config.yaml
model: "multi-label image tagger"
dataset: "photos of arthropod specimens (BIOSCAN-5M)"
train_examples: 48750
image_size: 32
crop_scale_min: 1
horizontal_flip: true
translate: 0.12
rotation_deg: 5
color_jitter: 0.1
arch: "vit"
norm: "layernorm_no_bias"
norm_position: "pre"
hidden_act: "gelu"
head_dim: 48
fused_qkv: false
bias: "all"
qk_norm: false
layer_scale_init: 0.1
parallel_block: false
moe: "expert_choice"
num_experts: 8
moe_every: 1
expert_mlp_ratio: 0.5
experts_per_token: 2
shared_expert: false
patch_size: [4, 4]
conv_stem: true
layers: 10
width: 192
positions: "learned"
pooling: "mean"
num_labels: 120
residual_init: "none"
optimizer: "soap"
beta2: 0.99
learning_rate: 0.0017
beta1: 0.9
shampoo_beta: 0.99
eps: 1e-08
precondition_frequency: 50
max_precond_dim: 512
one_sided: false
adamw_lr_other_params: 0.0018
max_grad_norm: 0.5
max_steps: 8500
batch_size: 256
epochs: 44.6
lr_schedule: "wsd"
decay_fraction: 0.3
final_lr_fraction: 0.01
warmup_steps: 1700
weight_decay: 0.2
adamw_weight_decay_other_params: 0.05
Rows from block 4 of a small multi-label image tagger, named by matrix and row number. Rows with one number within an expert belong to one neuron, the router's apart. Each number is 500 + 40 x the weight over its row's rms, rounded and kept within 0 to 999. All counts start at 0. Numbers have three digits each.
After each expert's rows are labels from the 100 images, of 14848, where the router gives the expert most weight on average: "strongest on" is what is common among them. Only what is clearly more common there than usual is listed. The data: photos of arthropod specimens (BIOSCAN-5M).
# router: router (model.blocks.4.mlp.router.weight, 8x192, trained with AdamW), inputs 0-191
# up: expert up (model.blocks.4.mlp.up, 8x96x192), inputs 0-191
# down: expert down (model.blocks.4.mlp.down, 8x192x96, transposed), outputs 0-191

# expert 3
router.3:505429515443458514535580559504548537514551447537508516501459558519443476479544556447542547431538434528411489514511514529486527518514434508506410468529509458518436536540458444477516547540472538494450534463465477504480506511451517556464512492552473554521543530505486438504480533493505501443544590446442569528520539480516486465512446526436581428521509481590506507544552417449537476542495491514465511539554440489571532519449451458522521560495509521552505504538559516587505505562548491500479462541430507541449517477496513514483522538491462475555478471475442496536459481416490512559
up.0:400479514502453540473484500537431447567461513511567512424451478590517449467465456446509508490514554508502447470461511454455495469479549429444554455449452522503518511472547563484482481528449506504515516519502524503507383507531450451461509460489518490451539479528473540523497566462493501500439450479504465505442508490515511491447547528456447534481450429476501585516506482557475526525543487523500565534435580540454546485461518582546483439517532559532552488529548567540465453439522501551495484470460459535535464579456493461524468491432565459478461490553479564431472473506496536494
down.0:496514497463569439539484466490486517403510453490532519468503506394452574482476551471480581509495480518522532515519497513532575451563534513466475523472529411498508517491555518477525582533517479511557471540458440498474564538444513496560524468518488623499448480485472578457529428447443493539526527499500548567527482515536515434467510501496496503475490495426484398492454489514551465436527474487550503498487438507568479564541535463481514557500485451515481546481397509449462526528479549552520592551487480512522472500475495517435477514440489558498486485573494480480576465476530495518
strongest on: order Lepidoptera

# expert 5
router.5:579499496528480507520509495517468457511536598544493440437456431495463469387528540458557500522500400491449477553520513517502502542486572501426456511561534514478549426480546504513531506499500514483481570515519445496435520462488542499465491480529529487491449499514491520455509464496479536474471542525504551427477472518497519462467466409464481436534448494505492431484520529443512466511439479454448458532522456513543438555563559492550517546521500547532566552522502514531494454477531573559532400433543527539490489458527498478466475441513430558478504526568424520461498495503487566576
up.0:479501555487476502443481545489474447515478497465505540445431480461546496463570610531504477525547586457543491497563472499532522550492540485519476488502414513545483516514525442532522460528545487496521452503439457525455513461493524482542519447480508504481463530473436535496487552510515539506365472565514518532484486504456493452536473435526435556473470487484456455518542570550455551468502478513455469471544423481496484430468492494564524522487623530530480485522477496573457485505579514543489528483571440585544573467511542490480519450495481585444513445583526528514508482520542513489
down.0:474461520536419518527439500557507491473496506472526483528482457502468554546465430501467538493503466583510527504420514545487553536555535538498507514473493526453499503593490563558477566536506495518499491490464495456531553533507483450494477524513499437475484534487495476487470549515524482436490552437472456533522522473522465508504568491440523440515509516484558495439513466547527387564455522450490564492444468513490568545386504451582428468476385461539537566464470517471505535517467485451490524558553491502421469540520570479469515441447554450530548559506500464555498545549492496537
strongest on: order Coleoptera

# expert 2
router.2:414569453479546507472451453524528542488467491433570520509517467446532592547542497476466550476564495455570510454462477528539509471530447465506543460491551518457437574439473451492487436552549454559444478482516531502550451572486518468476471438437518479494500452466496440543532520481551542527512453572496431561478527540485510501453516489516528565406524520475547521493482473576432510483495521558522485438489519536466566458451442501412458496522502448549467436534505518442540461465484487456483526533462456524513502508517515433502523483538531510498525459501572548542487514467419502471
up.0:476522454539408536541530459463524482522433496481520460507490444474470460531514536514498508512497397526468429488533516559503508529526515471566502494526490502504420531467486536479490504530569473464478515481497451502488516541453436514501511542536522513527538508518521502547531479542487478493508478487492551529418525468381500476518568485556476513498481498457511567480540482472522480489451561464501470525488530559529567439531530502494483418506513536479559433512524482631474464511497490455560501424535444465539396566516504562561549434496418476537490540446490437481492426422418458526
down.0:502505530603541483478515525516481482423490534507517517487414520593468447506548519488520525511572524500507530477505466446477566527506463500490442423522501487506490515482470480501532510404547550529473542467449562485478520542504506505456495465455511558508475485534536493495536399517451505452484496452496540445570459477489520520514498518548527471433513462399500412532523497481420462518497461581543518514467493500490484486512469495459450526537528422432522494420489508548478478415553541486503522498451410546488449453521520507559480507586428512449493550543504562482583545496570503441
strongest on: order Hemiptera

# expert 0
router.0:481496467442480576539492504416474504495482532493549539497509485518497474501532509492474464462530472499600465474465512520604506456491535576538538482493489516551518454500587577462524484411539494465549529537542517607476493459492502499457487472506530528584535475465518467440535483499453521529564485517585506474459538420451509520456510571485531521465553523530469532518532480534471541447535492468558526428518450464458483495505578576483448469503458499519443497459535485453427513441502481390451495469587494422572461495497527501512451465444453460461537524448506492496542494526473481482
up.0:503519567451502606490465594413521544485535576533493437516475456531426506507467522483430612439444513478519552490478489490501442553462441457405505530525520512459512485552454499558496506490470441531511469444476461533529578524518410497530590517495472539490486433485494504505506510579460527470503477519540533527472478532490551552509488509477443500496513514466501533493446506499474458526507491416433561486500510510455506486534555461462514545520472544572459524572485478467541552453537508507525540481508450555469502478486525497498550438531478513505392479476545548438449468546464480549
down.0:482493496537468407520513420517442535506443516491489452518468531444470519505547477456530559559460524600465514486543537589515578486543493571523408527463527415594552466487514514504473545469549520487455518502500442482444508530472557503395520502515523435465442530517514484495520431484495516556513519536454502482484477504452486492426543502520506481514494507494535457525524505533422511473505514563487541523510480497577433559553511465521573417569573524481444486480522466495440516471528539493556508524512476523489465550499514522546466543517560584503498508493441477581502561497565467468
strongest on: order Lepidoptera

# expert 1
router.1:557540459533576590453443544526475445482493438455524510548528555506556543509516464520426526496513509441478573463513480530423512535502523493543523455511446474448511534551445457533538485593508389485508503518486489521502484473506494454509501573495512508475468526451505497481425530528528465525434449440421458476510489569464504572514487514511520508519574590536536531501441531513531466480523533557517528542494564489500521518536466445451480527464514486479447475503539539565512550494493449460553468502438484550532433493470509504394501493543576461547511415499538491518434511508570496452
up.0:531494515540559464476574486503420480500434506522496466529495481468462529481464505469493560581459440468449547414559512487514518509517465530415501572468484510476538565555424505480477458548481507532446470528510506448458482527493521486526584508435452539471482493522518423521502460498476440518441570476527487507437508610481551493562452468542438452520533556512482466520490534502495524490445490596499447524425497576476516509456507548414432506453536418551493508497485538480507510549500447491459468454532537463503492496543453516513500458535480558526523541475431546535454512433528524436
down.0:520452505465416459448519536509535474460500501541499507498493494529604498533520494527561549521545537487560450544533458487461449483511544453549510460504508493454479428492508479492486535467485503525569553451577540490523535481522403464444466431513540439418552453527529546475529512549535418477567485592475499451564497451419441530462490483479505496512493437546488559623466453505505450494581438503527524450518513487497415529537439432517486534552515551507489481465494530512495578464505484502492485521470527507450468472516559526558479451497533453511493437541503483524503466507436472521
strongest on: class Arachnida; order Trombidiformes

# expert 4
router.4:482480516516453445466491462437586539486512479574504527493484517491541497512468524480547526473430537517506493533444491432499564536568437523502487524543484544540520468511526480487457539402439467533511463491494475429499495482527458514526470505567536537445469468514501539483502463484473471479606559441552520491552454520574448378537499542480510505477481471468507480481522466560461570566506535534462510492539519498463568415508545457532556488513503519508551523511497425536486588567544501438418495523528509457460562581488452529518478570508475498567540485496442514506490483438442500561
up.0:496520571436484505485515505528541486514441437439510547510556471549478548530537472508485549529496524538456399420532589508483455507504476448482507511524502470554540471496559424431450480493478480484556509589524577491477497563473512445471505508561551447519465445439508555572528521400445553561429512533474507429533486500465492503455529547489453539516523519484488465493497503462501467461549562470468501474486517607494473473496571507445462498481505505584515514552459511535497534425541504535557534485530491533510506502436477504389560549470511528439503478490506494462510544452517452477
down.0:530552475507572477421536500489530570545530496508506489579541533555461433468476511535509438439490447576498549491510485494489531508509502489514570477503473508462513499497429552533516477539519442527494527541485511437500513414510422541522474511527453427542508489514472522474569430533585479459502504493506485476517482509525398522573538517489491409541496458530497471418562474471495477533471477520470503495575535510394474526471365510569483546585501491520470499506557560482497481439509484505523460502503417442562507507548495471554470515545483536437555443503526532523496492518470472533
strongest on: order Hymenoptera

# expert 6
router.6:499554520479513427546531486430481439464496525459500465457516485550454551493493510572470423535458556485530478518479500501532470445453569502521544539437527506557492531526532534517510517470567537451519461483434512514528470474459535531534541440524496469482450484447544461494494489466506583488459457556517519470505491435483459521513551513522442475455436455412471480450494541542470458513580550461450465541474479550529441485483533503542550406515465430565464481497432514459518426451519459554541576475512467520502502530501535532479591569511557454456471566523504478495601523533560498521
up.0:505443436521523563502510521494570550481554511444480500450483550542531561526478540495513584513475522511585495436471514463506520477486509476457507490520532542461451533553537506488484469440520445529477509534533491475457478507588534538432489494529520419580490482529536476466538473565499547488482495536448478586594485489427532515484522493477496488462502529570597445537444508485536427577546477543537479492520495510550510474460525521503531464399497441478416529507433495513510451507437490474509438499541437515590508539470463522500552533560499467471474540453576427495536461503442504515
down.0:450475544466486520490462472485490485451474469481528475550524488481438418552474501539507540474494458418467495504586477607557524480570535443505555451513457492472474501454416533541487511540421505498493545454454549510559550518433461496541533485447436537491510533548482506556541530451478494470416490507512547488479568556614505542525447507523504482466509522419447496511502510502564479480505498457495536493527596505427497553555483528516474495554423432543527507518563505433502452505559502475528482543569432481485502454495557466489503468469541574483458492490502517457554448503486552496
strongest on: order Coleoptera