{"horizontal_flip": true, "translate": 0.12, "rotation_deg": 5, "norm_position": "pre", "bias": "all", "moe_every": 1, "layers": 10, "width": 192, "shampoo_beta": 0.99, "max_steps": 8500, "final_lr_fraction": 0.01}
Rows from block 5 of a small multi-label image tagger, named by matrix and row number. Rows with one number within an expert belong to one neuron, the router's apart. Each number is 500 + 50 x the weight over its row's rms, rounded and kept within 0 to 999. All counts start at 0. Numbers have three digits each.
Before each expert's rows are labels from the 100 images, of 14848, where the router gives the expert most weight on average: "responds to" is what is common among them. Only what is clearly more common there than usual is listed. The data: photos of arthropod specimens (BIOSCAN-5M).
# router: router (model.blocks.5.mlp.router.weight, 8x192, trained with AdamW), inputs 117-155
# up: expert up (model.blocks.5.mlp.up, 8x96x192), inputs 117-155
# down: expert down (model.blocks.5.mlp.down, 8x192x96, transposed), outputs 117-155

# expert 2
responds to: order Diptera
router.2:391454573441457565569460565434505524476513485475457577542496511469591484533394434470554476546407527444430448413552419
up.0:471504491427500476448540569512464449443502503469466483564495576500443513509484466513505431436566503585540487495480432
down.0:508498458598480554471524453534484460517594486526452377566512511435545452428472492525592417536539398414372526406517571
up.1:535443412525477578461557485511529470488511496463450489552553496507489453561474476519453590453621443509560511473583505
down.1:521516513491521467389545415402575549551448531459535482521383462482437482471467513552464432601400597417501472614567499
up.2:473470528525501534539510572476516518469440510520526544555466496483457489523495492420486482552457477498476442517573430
down.2:538524481489508452554511475536458576468515415601533445464484521471500444519483470588497487495482563508512575501488461
up.3:439546469485520530480503466470475502552426629493541502508528517489479605505487427451607484464453471439520472403562505
down.3:551439558451429536523489661536511541467536528463439611528505444524529439556533492520461529532571482504423487507487427
up.4:425487544548443438472578493479458533523514437596477479403470493510483568534461480536481457448456557500528579540476505
down.4:572552485494454516508493548455540463482462555476477532473511468494507519594485523510544492460389411517477489474514512

# expert 4
responds to: class Arachnida; order Trombidiformes
router.4:574481445446447555422574516501537509558464593543476547513479510451502506439427459504515535531473523606489508478507470
up.0:578489554469497493473478535470565497473457512486492451459584504518565403559494478513458514501509476530553425500552445
down.0:406513462536456554443518507481559501531513502504393588502580456443520491403405415385582456521498461490479493459498442
up.1:452494563536551539519465556528568401496504551405515535528521395474530510449477573555455510549453489459486501545498539
down.1:444433374490610558504490487513420574378410515435586487496483534594467489483436477539502545495453545512427419500523511
up.2:581471446507395476587494514454537643479567504479527447507481511496433502471563494505538472585463575622560466503421500
down.2:499512500506571509466388498506493483543445590502516494479511511426391549533422507595569509493489464493446540578503468
up.3:459553513473502417540503613550563530465472527421508429493550421452558515507590568528465494569563520514459498460515608
down.3:436463479501554545431444492496543457529480459548536580502553514502502458483525444497387449614501473451435477542482415
up.4:427488575473525453454484493618460481584501419499544515518502492512545532476548467437445537517462490492582493489562426
down.4:529638437493427539546479487486552524547556503504541460576421545445518456459349457439563472487539469498500457528473607

# expert 6
responds to: order Coleoptera; family Coccinellidae
router.6:537481430514507581449594418544465531470456473600484471521561401584505498452558579492512465575470554536473562503534516
up.0:564522493414496508477525612492529475492443576541479417482528559494475493457507582416443625527475571451562507462562441
down.0:441545515428448504539480428466533486402461476419470537460445400432512388553460448495533403454525508596491515479530571
up.1:526503513515541500411581520478451473518622432450550475529500488531545481561524554557478557552574494551535522497539569
down.1:509447555475516591491563533449541539547422479563525504534416428498468563476411536456382500540515560459517442486560562
up.2:507484484564470419511549480563510434499498449512416555502587488524453518410442489596590473488576466491582584457562503
down.2:544486389568523554587512562437458485522491595570539466519462498489541439517418466470498455555486439554465538580440455
up.3:437555470490539447567502368520496515485568477575497490469536470557471499505557503485496541492506516503537550562480561
down.3:509535541506514529531351501428537487533394382540488490429513533477467540514496531549469496548471512452578531460558519
up.4:547631513437568440542523493518492546528537517501479460467533547425426565547505584523544539492570472520494511639523582
down.4:460475487509408490498421490497477531465462478566528521554527517521507444453430521503554503556524606491574548417489517

# expert 5
responds to: order Lepidoptera
router.5:616569497453525440443598518549488455465416435516551442473436468500502509506596488556516576519562506506548553515550493
up.0:362554468503443576532437477519438604449416482472475491473442580486441487493471523387501439504447417468461526485520447
down.0:560487458442571593584496456442348448552444474489416512477449524496548535461571499517527413511450528452424521589610482
up.1:420466499446452465516528440397466495463575564496477556488487563511469487484492490538540574440499465439581607524452466
down.1:453490479507547477457417515438471539473509489426489488453477533486532517446588505418456442437409522516512495497500439
up.2:529500462504506602492395532579490385531485509606498479496465464526588632463548520560504463547532597524503605509534501
down.2:462467495562551437472569511576485601394494460479574497481489518517511454569474418489449649475616415553422384469454468
up.3:503463450426482522514533510522558538549486431579428559561536505528529545533533549479478536509490502502514548404495544
down.3:434516495527482518562491467451561434470468511413497549442541455476526504433394552486556485542519484481466594534528478
up.4:422483498520489499624541524502474477501428581443424466431554525579454461504533514559375508429525522518550465453509514
down.4:462561467485556572499408547507452381508515498552570490440563445417570543488458478470558475479476380392476563514448503

# expert 0
responds to: order Hemiptera
router.0:505533545605521424544497406600465496554499390491501459511612597430462437473438565548499504489508433472540550544470551
up.0:571450470462406497484473432554454480575430551552496431414463477484538482478564567505558480467574511517519459428517538
down.0:473634444577514496466604549502495574573474537480537532417467530543467477469504381520503543510489538484545495531525452
up.1:474516500486478601468466425518515530537451498475513463535532502532512477481497513491559573483522499508482475412428479
down.1:556504541480470480462488465429443547463474511475516505472491584458413482577456549440462448590581489561545442580590546
up.2:439466541476509457508479479478509458543519529497518539465536548423516544492508574624462571577386515504500528479550597
down.2:567544467486480547449571543437469509410470474487475603532526487605476488488541525487507563611500618543436482538470393
up.3:520580509489468485504569526471474569546540540516501519464559462492441515582546427512537540503484481463528594549476467
down.3:441482504571372494487390558536433435538476481480437553553493564546561530510416542489480434523467450516542524510419491
up.4:432586557478545438479499417574434604532479474565500466497533477501509473501517529555408559516442528557512567478572563
down.4:580545524449530536521565587444594434451495574467478486489543518481523531587505617477473400460452587439524487560468469